Weights of a small autoregressive pixel model: arch transformer_decoder, 60.4 epochs.
Rows from block 4 of a small autoregressive pixel model, named by matrix and row number. Rows with one number belong to one neuron. Each number is 128 + 24 x the weight over its row's rms, rounded and kept within 0 to 255. All counts start at 0. Numbers have three digits each.
After each neuron's rows are labels from the 100 images, of 14848, where the neuron reaches its highest value: "responds to" is what is common among them. Only what is clearly more common there than usual is listed. The data: Sentinel-2 satellite tiles (TerraMesh). In brackets: how many of the 100, against the usual share in percent.
# fc1: MLP up (model.blocks.4.mlp.fc1.weight, 512x128), inputs 0-63
# fc2: MLP down (model.blocks.4.mlp.fc2.weight, 128x512, transposed), outputs 0-63

fc1.190:104130123103184126150140152176137100153112098135148144161109115148120166125133150154103120115167122161158115145121163162122148120155160139159104132137117145113162114123153146171098154142131100
fc2.190:161112165143112132157078106114147114119116145094128163163130125131174120149143125121123133070133115143122166134080112117116139116147158121098116126125118131161140156106129141096122107097114135
responds to: flooded vegetation (37 vs 10.2)

fc1.481:139162147098126119133150138126160105106147149130093145114164122155154163112138180127117088130135177103141165138112110134127127148126165116158119139159140129110136154148131099117169123129140207
fc2.481:105111121134087107134154125172124074162111124162125127152094103146105122111108118060140172143091148146147141096126141159135118105110130134119123108122127103098122140093157145144089122129108094
responds to: flooded vegetation (30 vs 10.2)

fc1.338:151158178113130104138149146119142094108126141151108164165098163143134150152158072123106103156091111171103137091109123151109146128149151120102166107120119136083138139145152121148142128121125101
fc2.338:092086139107087151146149158105130138150094123103143117147174094139149133125122155159149155110109137127117140099135136154137161125137103116157100128159127119140117145129111140151108161173166175
responds to: water (65 vs 40.4); clouds (41 vs 15.4); flooded vegetation (30 vs 10.2)

fc1.197:127151109131094132111097119092154133118157138135149133110127135121132129099093104128110129159142131137134149155146131169144133107106143119155122169154149132184143139061121110166115144108178151
fc2.197:129150131109164137114126144159131150159169096118092151154140111112151133104060110160168076155122118076103112134147145122127088154126146172119176102094157133133140144122102138096154140176133124
responds to: main land cover: water (32 vs 11.2)

fc1.488:108134147115118155119143103126115125153162155140092136188111157165179117170150141095121171162144152144135133162103110072092140124134125114138101127111118136162112171139136144155146140135109119
fc2.488:135129110154147106116099133146132147131129151096120124162121143113135135159123119107133131116133110153155123125114142168118148145143110126126108120119142107133063155090103109125112127166142132
responds to: flooded vegetation (34 vs 10.2)

fc1.75:147123103137177091117119146108132143098160124121108088145100098151142132118139149113088103106138099150139139101134113117133192135092153149086121175143101103152136116114128150097126140114099184
fc2.75:127123119132094123144133092116118112130140082119133167085113093122114145128128127128176164140113155110136134181169151124126112114141091136083138140090129176130135107141177073159109116167134099
responds to: crops (65 vs 38.8); clouds (41 vs 15.4)

fc1.350:122123140179135138102106169158142140119122172128146069083106150147131116083083101095132147164119111127121115101090128098118167084178128149140150110134100119121112103156148107156128110115136131
fc2.350:164117049122115084145169137104137129125142121150105146130077088140134139158123122154123104153167126102143121100112127135129153153114087125133145119128168107133093089124139113101107120134122124
responds to: water (71 vs 40.4); main land cover: water (40 vs 11.2)

fc1.191:085100139140095133153120141113111106109106146139116131167086151140148173117146118129112168109107130108110194121122139101128109129150145123205115135131159146137104130069144119162148127122137145
fc2.191:101185167142159129129170141104106130100142107120113087151153153152102144107136115091154136097103128141134101121111129145136119146128107119136125126144118145084147148083117134101098097103128113
responds to: snow or ice (67 vs 20.6); main land cover: snow or ice (57 vs 14.6)

fc1.30:122121084150092109115120113111097128115141134139172138136121111164129120164119101147075125105128136125133127110117133131153135106112076129119114116121087135107171116093107143099090133069109105
fc2.30:113139086113150122153163111095148044141135137081122149127137104134139159117140141159137151156131086110165150165118107089141094142113149090110186164119188139130119113124124116122136075126108127
responds to: snow or ice (47 vs 20.6); main land cover: snow or ice (40 vs 14.6)

fc1.419:110167125109155102088109130133074158078111121134141157132122128091154168107141134135141108105134134162114082121117126122139103116126122093160159111173108108087124169126144156087174115147090142
fc2.419:136128099099120151110147088148116106166115100148107101130152064139126109142129101074128142127101114114104112129134086151111126080100148096089115126170117129094114116151117153137117148123151169
responds to: main land cover: water (35 vs 11.2); clouds (34 vs 15.4)

fc1.222:154193127137170155101140136160146128145164159138115145129124125151131151092171146128100113137174153141126127134104143128095151131159137145143112121157123158100127165120089098122142128100117159
fc2.222:148120111135139137110142164077158111133088102138127135135114147120154144155120156173144153105101079126106104131123148125165099135118120102157133151149115088146148084156129109140098134127164134
responds to: crops (65 vs 38.8); main land cover: crops (46 vs 20.2)

fc1.51:170108123141093149109132118142138146117150139146108152083132099128110131101115161164159106116151133154108117109121106081121150107147099103158121115130135126131165105132126143139161070155168162
fc2.51:103146159152124143174108135127111097136144153130092124155152159111161155105156109128075143119141130130115146158128112130162106195117115129145134114144124135119123143137083114106092141138127143
responds to: water (73 vs 40.4); main land cover: water (32 vs 11.2)

fc1.272:124105113151141146133104110115194170149146126161122123122082087123147119174128089144130144109138130154091096113126125077155139134133182135160124122105150118136131137146144125108081144153155166
fc2.272:188161127105123150173148167139096101113106149158150121136107164099112148101074109121115137127163120123147131132120116136090105128106120080149123156122109130142120128128151111153135071143087129
responds to: flooded vegetation (27 vs 10.2)

fc1.351:133126097120096116119092126152147167152120168135150114105112137103098177113103132151140125114105114114133116144102174086141175175118137121133104131126139142151134180105144129108122141141157111
fc2.351:140137192148151158131129162177092131115151123124135118114127137156132139089146174123069168104145097116124168122085098149110113102145155166140155123116138138130125157140119138121113147116129120
responds to: water (73 vs 40.4); main land cover: water (29 vs 11.2)

fc1.101:164117107121144115136145154173133094116109145123141162098151134145101101132135181139100118128121114128171116145133125142156150117187080148152111126115121131137156142125131155163119133151150144
fc2.101:129154159138082121127167123131140103111113083111155118124132135148160136087108157157108172124155113103157116112138118134092150112101151086155184142164124099116114170156145089144123143146092134
responds to: snow or ice (44 vs 20.6); clouds (34 vs 15.4)

fc1.360:111108150118134154093137135156128152149141158091163128135143162137178133142115102101081116104138121139154161121156106131138140124094154132144139124144133175111152113159133181087153144159121067
fc2.360:158134083133111133169146107125154131115117135142140114125111137138121080151123120125102139108184088106158132114153113111123126177106118099116130084113121136131123119142097111121169124095103114
responds to: snow or ice (68 vs 20.6); main land cover: snow or ice (60 vs 14.6)

fc1.327:126146128142106160124165119144125113136154166148121102151132128127177148129101156100145143188160130151147137154114105129119128090104134147153120043132137137100152132123137148131131132156192139
fc2.327:137148120134143114154125116119124150138153119126153116137130101106098098122114100143101116159153077156147151095152125098125170160112138129141176160131132151145102107141136151159122119148090151
responds to: clouds (35 vs 15.4)

fc1.298:144129141137102155131151142139128072134199108161132133137112109144161151156087132108110117125090161090124087091130149104097110125129153120158135135088132118147118133122122181145105146136149130
fc2.298:121179088111130109132120155110141136091067121108172144175136155118064096135139138128133141113109138168091171155143141139120189110135106147115169135149149130120122097116099074144131107115113169
responds to: flooded vegetation (26 vs 10.2)

fc1.166:137163126103120135124155160085142087157125148110132148112129159136134163169110085158105155156156138112120138138137130139098139149171108121116153145074112129065117097118131111122128126151115180
fc2.166:109094149177106160113108180108116137115139101090127125139100113145135145129090150096134132110102121120107113115100110133140100148069128172120105100097129131120167131131160114102145095127131140
responds to: crops (71 vs 38.8); main land cover: crops (56 vs 20.2)

fc1.429:076126114074112078151137128113143120133124163146168149144089121145135152139120142121088132153124129156098136083115156157136164127137156139113154109114124160135131143154135105129111103118113137
fc2.429:149120124117155147109159116140158136133162095168104131121115163145123117131087102133106088098123091069131097136117179138171132112173131173110130149067156134126102112119101135142141114193184123
responds to: main land cover: water (30 vs 11.2)

fc1.316:153125142129115141109143143135092100141095173126099098132094149107141134109121101101122127123131137164099093139116141144126100140122163120172139105107102112069119105172119153145128157137152107
fc2.316:119112088104100147151168119126116144126144141125103165140136102110163137158126161150139126140120083155136116131094142139144133109129137141152113159131123172167125131117145118114124076100160104
responds to: main land cover: water (31 vs 11.2)

fc1.80:132125168116145151155161139127144137152141122129104111109088116106158153128127163131117117114132126148145082094125116167121153139131150129134105140140111132128137123127118107093140117137171127
fc2.80:191146120099132099102071124139118152150158147180165119136109168127099106148144154128143120121143110107086162150098116083108107117118122129104119124156120115095143121128131135092110129164088132
responds to: flooded vegetation (27 vs 10.2)

fc1.235:129129089119187102152122130095115169134186127149106088109107099106096132086130163104157098169122156155147110117136158111146117142108061166131095102115179116155106151138099113141151126152121138
fc2.235:078109108137108137130106109098148112120103130074116139172183150135122101134124124113108161087124149123112130105148163146095113129158158116159126170173132158105121136126138134122103144101139078
responds to: snow or ice (57 vs 20.6); main land cover: snow or ice (50 vs 14.6)

fc1.330:116113160147096114170111167132140154120134118136086124136129158135154157186105117140090110134179128141109095135098186129104144118144097169172122105157131133095137083128182172129167137155110127
fc2.330:130110108127104136101129101138134103124142115128148145133105117149120120147138150124168146113113168107121167112067122153171143133134126091108115171094134162117132149158084111113146157139121130
responds to: snow or ice (47 vs 20.6); main land cover: snow or ice (42 vs 14.6)

fc1.383:121158137133122112146139193110123073168126131120141105066101124201156141124142157074101145127127133134132111132126106146137146113131138121106163129140101132133162107105160139124156149114079149
fc2.383:159115076140120120161127135096119132119108126114150105166134121157091100128151126126104148112125119151098117137172132114189149110129147111124118154115124153066085128141107160102106131119166137
responds to: crops (71 vs 38.8); main land cover: crops (62 vs 20.2)

fc1.289:111078106131150102085147095146105156140129138120135150153103133145172132123122111114116155140111128148103146118140116122133080123098143150135166114121106130124138120140124108126159110157101138
fc2.289:142178110167128162148108157151177109155132095096128097085152099138093094127134136135114069141161130164148106111126141111115110137103166126103119122158161127140114113126155149121109124102116131
responds to: snow or ice (58 vs 20.6); main land cover: snow or ice (52 vs 14.6)

fc1.352:131116137193092149107148142101155103149110187112086183121140161170148134132112094113099120163164105160130096154126167144143113110155107148176134104159145116104115113115149121133134154173134162
fc2.352:144176115103131107119151089119137081121138079124145145125138136097176107144148081125115155102107172099116141132081132116086135120146158135129103127129129167134117140139136126169153105108116097
responds to: main land cover: water (31 vs 11.2)

fc1.58:170148142087167105142153150149114160133171118124120144114131107125102168139129126133144171134123094121157124090133152090106156125098182136120116096156098154132124131090135126130175114110092167
fc2.58:109110093158147161116111195097133131182074113165106127143163147098136138079126086085142153120136123106095158128122145140133143149140099135110101146144129084122165124126139130121134146126115127
responds to: crops (91 vs 38.8); main land cover: crops (78 vs 20.2); built area (65 vs 37.5)

fc1.8:168107118128106116106103100179133167109142109140139129154109105121172104139102135129152152156138167168107124104159102157132130115128133151168183128175119140140133111136124108112153125172104131
fc2.8:108123123170152109101096110131135115112149101089158098094124150165161127132118065098073143112122118173100128113119139140103067141150121127151151106140166123125157143086126120139134117137143112
responds to: main land cover: water (31 vs 11.2)

fc1.82:134167102070097108136157138133146175125123110134098120133114170167086136141099122108094137079144092139112125095126111121184121127133136101087143138120133135131151146140075127149100118104096133
fc2.82:136150130110150140134109121139151133096122130137096155139126111171111139100174111157159142122132118105147140102142143129137131166156113143139116180121084150109113117092154159168128113156105156
responds to: crops (80 vs 38.8); main land cover: crops (66 vs 20.2)

fc1.223:155122139112137108157111136127090123111181185154150179168135137123152179112130171150126143131112152128137135123118143113123155071136141160135173133147146129147142140159125133145131131136181101
fc2.223:144136133140173080142163097145142131137158113137150111112126125122147116094143116166150122098140095132114160146100104132095105109146149100144153147101140138112163152124130142146171082133087151
responds to: clouds (88 vs 15.4); main land cover: trees (44 vs 19.5)

fc1.461:110132098136141118138114105146133144182117088097134108140115131148137147145169113121142100130114174155080110193125132138157141120104096145117135142134103112091105119133097131144122133175144100
fc2.461:160135150141149099115139072154136084126121132128121135115116110106141079142093079117123167124114088113176156114149110101119150147173132124140123095127177124166150166113149144150146123062091142
responds to: flooded vegetation (27 vs 10.2)

fc1.165:153117139130165135069137091122129181126110111113091129090125111128122153134088141111112168129121115112166144093165184086163160111118065154122152134121148139115150120113121132130157091157079142
fc2.165:131138132130120141156162106153093086111126143107083141105128151116100096160116120152145117092114116159134163122142094079108113128134159136124140099126141111158099165155152165115082160113126120
responds to: snow or ice (43 vs 20.6); main land cover: snow or ice (38 vs 14.6)

fc1.306:178145104144152093129107140134108116139114135166087126128109124168153131149150140112143130136158094132146133124122146114148140122099126107128158173145126144169136171102155154139155119140163153
fc2.306:121082129150107113140122134082112135124140131124164124097116160081104115144147107117166094129139167139152128131132097106105126142138143143104123178097086133122145100133156086164108060125122099
responds to: main land cover: water (32 vs 11.2)

fc1.185:084145143151124165085139126126114088139149139119142152087120111130155177118125157146133152107144101132125074136130157146187152159072129138157131163160133121106101123128132129186091135154150151
fc2.185:077131177162083127146136159124154151124079100093109148133135147107167108139152108137089127113095150123161146151144161136107126105176108142116158138148106123147123134120130148143077084118125116
responds to: flooded vegetation (26 vs 10.2)

fc1.48:132159159144114136122156137113117132133146140095099149141173132135157150112101150147145114150091143132161106119162107128097126130131153119163094116109143138120165139123133155129178131145164114
fc2.48:155139109115146097152073103164143151154114138135164123136098151103130125123141088142107125153163126133105131148146175123173141133106085142100150109141138105129052106142138127127109124150074120
responds to: crops (72 vs 38.8); built area (62 vs 37.5); main land cover: crops (57 vs 20.2)

fc1.29:166168102096131174149098106128096130095150128113101107116103139136125132161115146143118116145103107115140145143092141113163116157119137137135154137201112126152121092128128093153129086174152143
fc2.29:086143132156160132113136103127125127163169086104123111148112124159151133098090080135141144138104132148122067154118115097103114135094146100069135088081088086095101104106098111124129132141142100
responds to: main land cover: water (34 vs 11.2)