config = dict(
    model='autoregressive pixel model',
    dataset='Sentinel-2 satellite tiles (TerraMesh)',
    train_examples=72500,
    image_size=16,
    grayscale=True,
    horizontal_flip=True,
    levels_per_channel=32,
    vocab_size=33,
    arch='transformer_decoder',
    width=128,
    layers=7,
    norm='layernorm',
    norm_position='pre',
    activation='gelu',
    mlp_ratio=4,
    head_dim=32,
    fused_qkv=True,
    bias='all',
    qk_norm=False,
    parallel_block=False,
    dropout=0.1,
    inner_norm=False,
    drop_path=0.05,
    positions='learned',
    tie_embeddings=True,
    init='trunc_normal_002',
    residual_init='none',
    optimizer='soap',
    beta2=0.999,
    lr=0.0024,
    beta1=0.95,
    shampoo_beta=0.95,
    eps=1e-08,
    precondition_frequency=20,
    max_precond_dim=512,
    one_sided=False,
    adamw_lr_other_params=0.0027,
    steps=11400,
    batch_size=384,
    epochs=60.4,
    lr_schedule='cosine',
    final_lr_fraction=0.1,
    warmup_steps=220,
    weight_decay=0.07,
    adamw_weight_decay_other_params=0.01,
)
Rows from block 2 of a small autoregressive pixel model, named by matrix and row number. Rows with one number belong to one neuron. Each number is 200 + 40 x the weight over its row's rms, rounded and kept within 0 to 999. All counts start at 0.
After each neuron's rows are labels from the 100 images, of 14848, where the neuron reaches its highest value: "top examples" is what is common among them. Only what is clearly more common there than usual is listed. The data: Sentinel-2 satellite tiles (TerraMesh).
# fc1: MLP up (model.blocks.2.mlp.fc1.weight, 512x128), inputs 0-63
# fc2: MLP down (model.blocks.2.mlp.fc2.weight, 128x512, transposed), outputs 0-63

fc1.155,252,230,157,313,221,264,185,254,185,266,216,225,152,216,259,173,204,275,253,215,157,87,229,182,143,215,226,195,147,167,181,172,179,167,164,158,177,119,179,168,211,173,229,162,205,184,280,227,198,212,171,136,241,188,240,236,118,144,228,194,228,154,208,233
fc2.155,212,191,157,136,209,223,192,214,181,205,206,189,179,97,245,153,247,163,233,167,310,188,112,254,155,236,210,126,233,250,224,252,147,252,213,209,203,191,135,134,249,200,151,200,138,217,240,100,231,238,251,209,136,187,191,197,227,223,232,197,217,193,218,174
top examples: snow or ice; main land cover: snow or ice

fc1.284,240,211,158,223,269,192,233,174,212,228,205,161,204,224,136,217,246,249,227,173,234,198,151,191,140,274,163,220,161,178,125,191,234,212,296,197,252,257,298,155,229,182,190,275,166,175,133,212,234,194,233,197,181,167,214,198,162,200,252,248,306,168,195,227
fc2.284,232,122,237,173,165,130,135,230,230,201,239,257,141,227,196,157,173,229,209,139,215,242,173,194,219,170,258,193,212,236,209,154,194,145,195,124,181,174,175,185,225,191,260,175,243,253,225,240,136,177,161,132,250,174,169,214,130,261,164,172,126,247,248,186
top examples: snow or ice; main land cover: snow or ice

fc1.444,280,179,212,151,89,186,148,184,237,160,190,135,221,210,229,162,144,185,235,144,184,154,190,197,203,182,151,259,179,220,173,165,220,191,240,214,215,168,158,107,155,241,119,155,142,174,194,189,160,231,161,224,281,181,162,148,215,168,198,219,214,185,190,173
fc2.444,234,192,269,154,268,166,130,144,155,243,205,204,248,203,195,280,268,227,224,195,170,241,130,205,162,223,183,193,193,193,237,271,198,133,183,211,171,238,204,150,117,192,221,228,162,184,155,156,200,208,205,121,171,161,186,235,138,162,234,257,211,211,228,149
top examples: clouds

fc1.118,233,215,128,198,266,182,146,296,210,171,172,230,244,216,208,269,248,173,281,193,259,122,189,245,172,205,182,202,208,224,207,143,203,149,205,176,152,228,155,187,122,152,184,158,196,195,247,127,122,239,189,194,149,137,178,206,190,140,173,111,180,133,167,181
fc2.118,205,189,199,160,166,184,194,199,286,279,325,173,180,169,148,269,184,226,124,113,204,209,158,149,149,235,205,249,215,206,217,237,200,235,205,223,227,189,216,225,171,300,144,161,229,171,193,279,239,175,186,187,189,227,154,257,231,217,157,208,244,218,173,224
top examples: snow or ice; main land cover: snow or ice

fc1.246,262,286,166,160,194,152,237,137,274,232,162,185,145,264,192,206,272,187,173,236,166,218,154,226,199,222,181,199,174,197,132,199,246,197,204,231,227,124,153,216,199,255,215,236,212,147,178,205,141,174,208,235,163,276,168,197,235,201,255,236,140,257,225,245
fc2.246,257,129,250,139,168,188,252,178,150,176,145,204,182,247,194,170,165,148,105,254,186,138,219,165,222,175,206,239,192,232,149,195,283,274,212,205,229,179,200,78,164,256,215,219,180,190,259,220,215,139,206,239,231,186,206,191,253,195,194,241,184,176,169,206
top examples: main land cover: trees

fc1.219,135,230,131,194,160,222,147,256,140,199,161,236,176,151,183,250,236,226,204,196,194,85,240,236,229,292,128,213,234,239,254,208,252,210,206,166,261,148,242,223,259,201,222,210,233,191,208,260,212,145,230,217,179,243,215,247,133,192,185,262,209,234,269,172
fc2.219,190,231,268,254,198,245,236,128,223,249,190,204,221,191,160,240,168,186,310,129,189,177,127,262,174,226,141,160,228,170,139,193,209,231,160,207,142,222,204,199,140,239,164,224,247,233,156,187,198,193,209,212,231,156,220,242,159,183,266,192,178,220,141,168
top examples: snow or ice

fc1.496,266,176,208,183,119,191,166,249,202,154,240,217,154,194,166,225,189,167,134,144,228,148,133,112,247,129,139,194,257,221,155,257,210,240,186,277,195,194,186,195,225,250,258,189,220,262,181,213,162,225,198,186,195,124,238,229,220,163,258,230,225,153,173,205
fc2.496,239,204,208,127,175,245,206,305,194,251,195,172,206,196,222,173,227,212,206,191,157,289,202,231,194,155,224,185,248,172,245,165,190,181,133,117,155,217,196,188,184,163,264,209,159,187,165,208,115,244,231,230,180,271,196,249,195,151,183,179,190,229,224,208
top examples: snow or ice; main land cover: snow or ice

fc1.141,201,211,136,119,183,168,153,200,188,205,164,158,185,195,154,213,165,159,238,212,174,193,196,211,264,178,178,166,173,190,165,195,215,196,157,111,225,180,51,232,133,159,148,220,184,137,163,233,147,207,232,164,214,233,186,230,199,200,185,172,149,155,236,155
fc2.141,201,230,207,128,122,168,149,194,232,239,248,210,312,188,166,220,155,173,165,209,189,178,187,237,163,270,121,195,266,267,185,182,167,211,226,245,208,167,92,201,226,308,244,154,184,186,250,236,226,222,227,199,113,224,177,236,221,165,181,218,200,182,172,223
top examples: main land cover: trees; clouds

fc1.200,127,193,229,218,138,121,190,189,284,210,202,187,164,145,200,123,203,179,196,196,162,172,168,239,244,186,224,165,137,198,176,177,204,210,126,288,185,256,163,182,145,240,177,153,177,151,193,223,160,177,184,175,184,153,249,214,233,141,231,121,278,217,197,183
fc2.200,245,200,227,154,246,274,186,183,164,238,216,203,157,245,193,280,237,196,187,207,131,222,181,314,252,188,193,208,228,226,203,153,144,173,201,259,205,215,198,172,221,211,209,235,209,217,214,142,178,217,242,259,172,179,206,225,279,264,248,172,256,205,141,161
top examples: main land cover: trees; clouds

fc1.33,296,177,164,230,220,190,234,121,170,206,161,253,244,153,141,266,157,240,211,199,241,187,229,157,198,163,165,182,218,99,151,242,183,240,148,237,195,253,202,183,131,162,316,235,176,130,236,156,236,246,182,269,185,228,173,195,220,241,165,223,223,230,244,212
fc2.33,141,209,177,192,190,251,243,155,232,225,231,230,153,225,175,213,197,142,143,138,195,256,224,237,241,144,167,174,220,234,180,151,181,242,232,212,185,259,266,101,217,186,132,130,135,235,197,164,171,146,234,194,209,165,180,291,180,178,140,173,191,219,202,262
top examples: snow or ice; main land cover: snow or ice

fc1.64,203,106,228,179,268,194,148,126,178,169,230,201,142,227,165,163,249,252,236,135,176,248,263,181,164,120,216,172,164,192,190,188,165,221,144,235,159,179,242,162,181,220,203,191,179,238,237,186,210,230,222,245,138,275,155,170,212,181,175,177,185,163,124,259
fc2.64,181,224,174,246,158,219,284,222,204,206,187,177,212,240,250,207,167,182,196,293,174,158,155,159,206,223,174,221,152,206,199,208,208,204,265,189,242,220,189,190,242,205,238,261,187,145,184,175,264,227,199,202,226,170,262,270,196,220,194,213,278,247,188,195
top examples: snow or ice; main land cover: snow or ice

fc1.252,154,180,131,168,193,222,212,232,228,197,250,200,200,215,163,191,181,229,226,229,179,189,226,207,148,156,242,166,165,220,181,239,181,142,187,202,157,227,227,232,206,187,237,195,166,126,122,242,236,210,176,196,188,207,218,244,155,107,122,146,176,255,252,198
fc2.252,181,185,201,272,221,197,175,219,184,229,150,280,233,127,192,252,118,192,141,203,190,142,174,183,111,278,150,206,176,239,175,188,177,261,203,235,276,212,232,187,192,185,193,312,222,278,207,156,181,227,170,211,263,226,172,184,162,237,184,231,207,152,228,178
top examples: snow or ice; main land cover: snow or ice

fc1.221,214,150,209,330,159,221,220,161,268,219,238,187,128,179,244,201,211,288,186,180,187,146,175,217,218,214,201,218,148,221,183,273,152,180,186,232,215,218,184,194,232,202,166,173,192,169,223,243,238,204,171,249,212,139,187,102,167,199,222,210,199,163,250,207
fc2.221,173,272,155,278,162,224,220,218,95,195,267,240,135,193,210,293,190,233,168,240,152,149,146,159,275,181,177,179,248,267,174,213,214,160,193,272,182,191,177,225,249,243,239,281,197,222,186,186,161,267,224,197,185,236,179,227,185,276,210,187,215,232,183,257
top examples: snow or ice; main land cover: snow or ice

fc1.133,174,214,149,264,195,207,116,178,204,172,187,144,129,214,156,176,224,193,164,171,172,165,220,136,178,184,150,228,204,142,198,188,250,109,135,194,196,259,186,196,173,223,250,193,185,155,218,185,191,197,197,243,223,257,121,167,234,172,170,142,182,193,205,167
fc2.133,177,189,176,160,209,202,244,196,218,242,142,146,257,178,217,291,156,233,144,148,178,204,202,182,169,243,164,153,189,228,175,230,170,205,221,186,203,143,236,249,212,290,133,182,208,183,139,189,196,195,162,172,185,204,265,233,195,250,189,272,243,260,148,138
top examples: snow or ice; main land cover: snow or ice

fc1.8,122,256,143,201,192,223,206,184,177,184,171,234,215,175,177,221,209,190,216,177,162,160,179,233,174,150,153,259,149,206,213,140,223,202,193,191,198,191,177,225,289,196,178,144,194,210,183,208,233,187,196,225,168,194,164,261,231,239,200,107,206,212,241,133
fc2.8,208,147,292,166,167,181,253,206,177,235,216,254,202,202,153,189,185,193,254,251,166,177,171,172,182,248,193,190,246,220,264,214,256,131,187,247,179,191,189,195,206,129,209,184,227,210,151,225,242,283,231,250,132,196,219,154,192,230,225,301,165,207,213,244
top examples: clouds

fc1.114,226,197,170,171,198,176,145,167,195,193,229,231,158,239,192,181,182,256,159,221,239,274,210,239,193,207,150,134,166,181,174,163,257,137,229,138,214,257,227,237,217,216,163,191,145,144,143,218,201,178,143,203,196,156,180,165,153,256,131,244,189,153,233,237
fc2.114,134,236,157,207,248,168,190,172,152,211,147,242,231,205,239,169,216,220,243,201,168,194,150,213,191,207,217,159,157,138,229,197,215,268,228,253,75,133,215,170,164,173,182,144,232,171,201,211,236,213,184,173,188,124,147,153,159,185,310,172,128,200,186,177
top examples: clouds

fc1.382,167,233,171,135,89,178,159,220,155,153,195,291,164,207,174,195,128,151,199,257,229,143,159,215,245,270,213,253,219,212,196,230,147,264,183,277,236,207,201,156,191,184,177,129,206,225,203,166,179,226,226,230,222,193,182,167,175,183,253,165,176,191,178,215
fc2.382,217,224,175,230,276,130,256,254,175,266,185,268,200,249,192,140,238,224,157,180,191,237,207,178,190,138,258,185,236,244,224,170,192,138,220,229,171,170,171,220,241,121,237,239,237,208,188,220,186,159,134,126,197,185,229,244,169,232,199,215,194,157,219,204
top examples: snow or ice; main land cover: snow or ice

fc1.306,203,243,206,271,283,173,222,173,170,144,240,259,271,311,252,198,186,246,201,183,228,229,162,225,242,194,201,214,216,164,222,209,241,250,271,214,172,316,278,205,214,195,228,204,216,219,230,228,194,257,178,285,193,197,195,238,222,216,212,270,228,211,218,271
fc2.306,236,115,204,159,112,303,141,188,231,235,234,226,198,163,208,201,166,151,164,215,257,204,202,186,212,266,166,171,231,244,239,236,188,120,177,215,227,198,131,235,222,206,184,236,215,187,239,208,257,160,212,108,205,213,180,183,219,238,199,169,184,216,308,140
top examples: snow or ice; main land cover: snow or ice

fc1.207,169,122,156,120,182,183,212,228,265,270,160,124,159,231,241,150,201,172,216,170,147,245,179,263,166,220,159,209,112,178,223,203,179,103,236,164,123,251,220,180,194,138,175,190,143,202,198,253,184,198,164,201,225,185,177,150,123,223,122,212,194,205,260,200
fc2.207,157,229,199,176,178,185,242,187,151,153,173,203,177,137,157,171,193,164,190,308,139,233,175,170,165,176,220,182,245,195,212,194,270,173,179,266,211,197,254,179,175,211,258,130,201,210,208,200,120,208,136,253,184,149,238,211,243,211,206,201,225,222,204,181
top examples: clouds

fc1.415,272,216,201,214,235,159,257,181,161,215,187,252,138,226,235,182,230,244,220,244,297,133,179,182,222,151,228,219,132,176,241,175,160,161,239,164,190,169,181,154,229,170,125,196,126,152,137,149,237,216,131,214,132,239,117,184,114,217,177,136,181,165,134,269
fc2.415,230,171,206,180,205,211,219,199,260,229,203,205,179,136,204,240,168,192,174,181,195,192,235,249,76,175,219,154,224,158,234,247,189,229,176,235,232,261,259,180,210,107,173,163,77,201,229,196,134,258,253,144,182,133,242,236,252,228,160,219,227,240,178,201
top examples: snow or ice; main land cover: snow or ice

fc1.65,192,166,165,176,209,236,139,154,211,160,129,192,252,152,178,137,181,242,193,167,162,208,162,153,203,174,199,147,195,187,225,163,197,172,236,193,176,219,185,250,221,162,190,143,183,159,217,191,173,199,218,139,150,209,168,187,197,118,235,135,221,134,203,115
fc2.65,211,155,207,181,194,193,175,227,198,178,219,228,212,223,195,195,201,196,166,164,250,205,199,224,211,115,135,197,198,158,134,156,238,170,212,173,245,139,145,207,175,219,200,244,253,154,207,132,190,208,223,210,197,286,179,100,169,267,174,239,211,175,172,240
top examples: clouds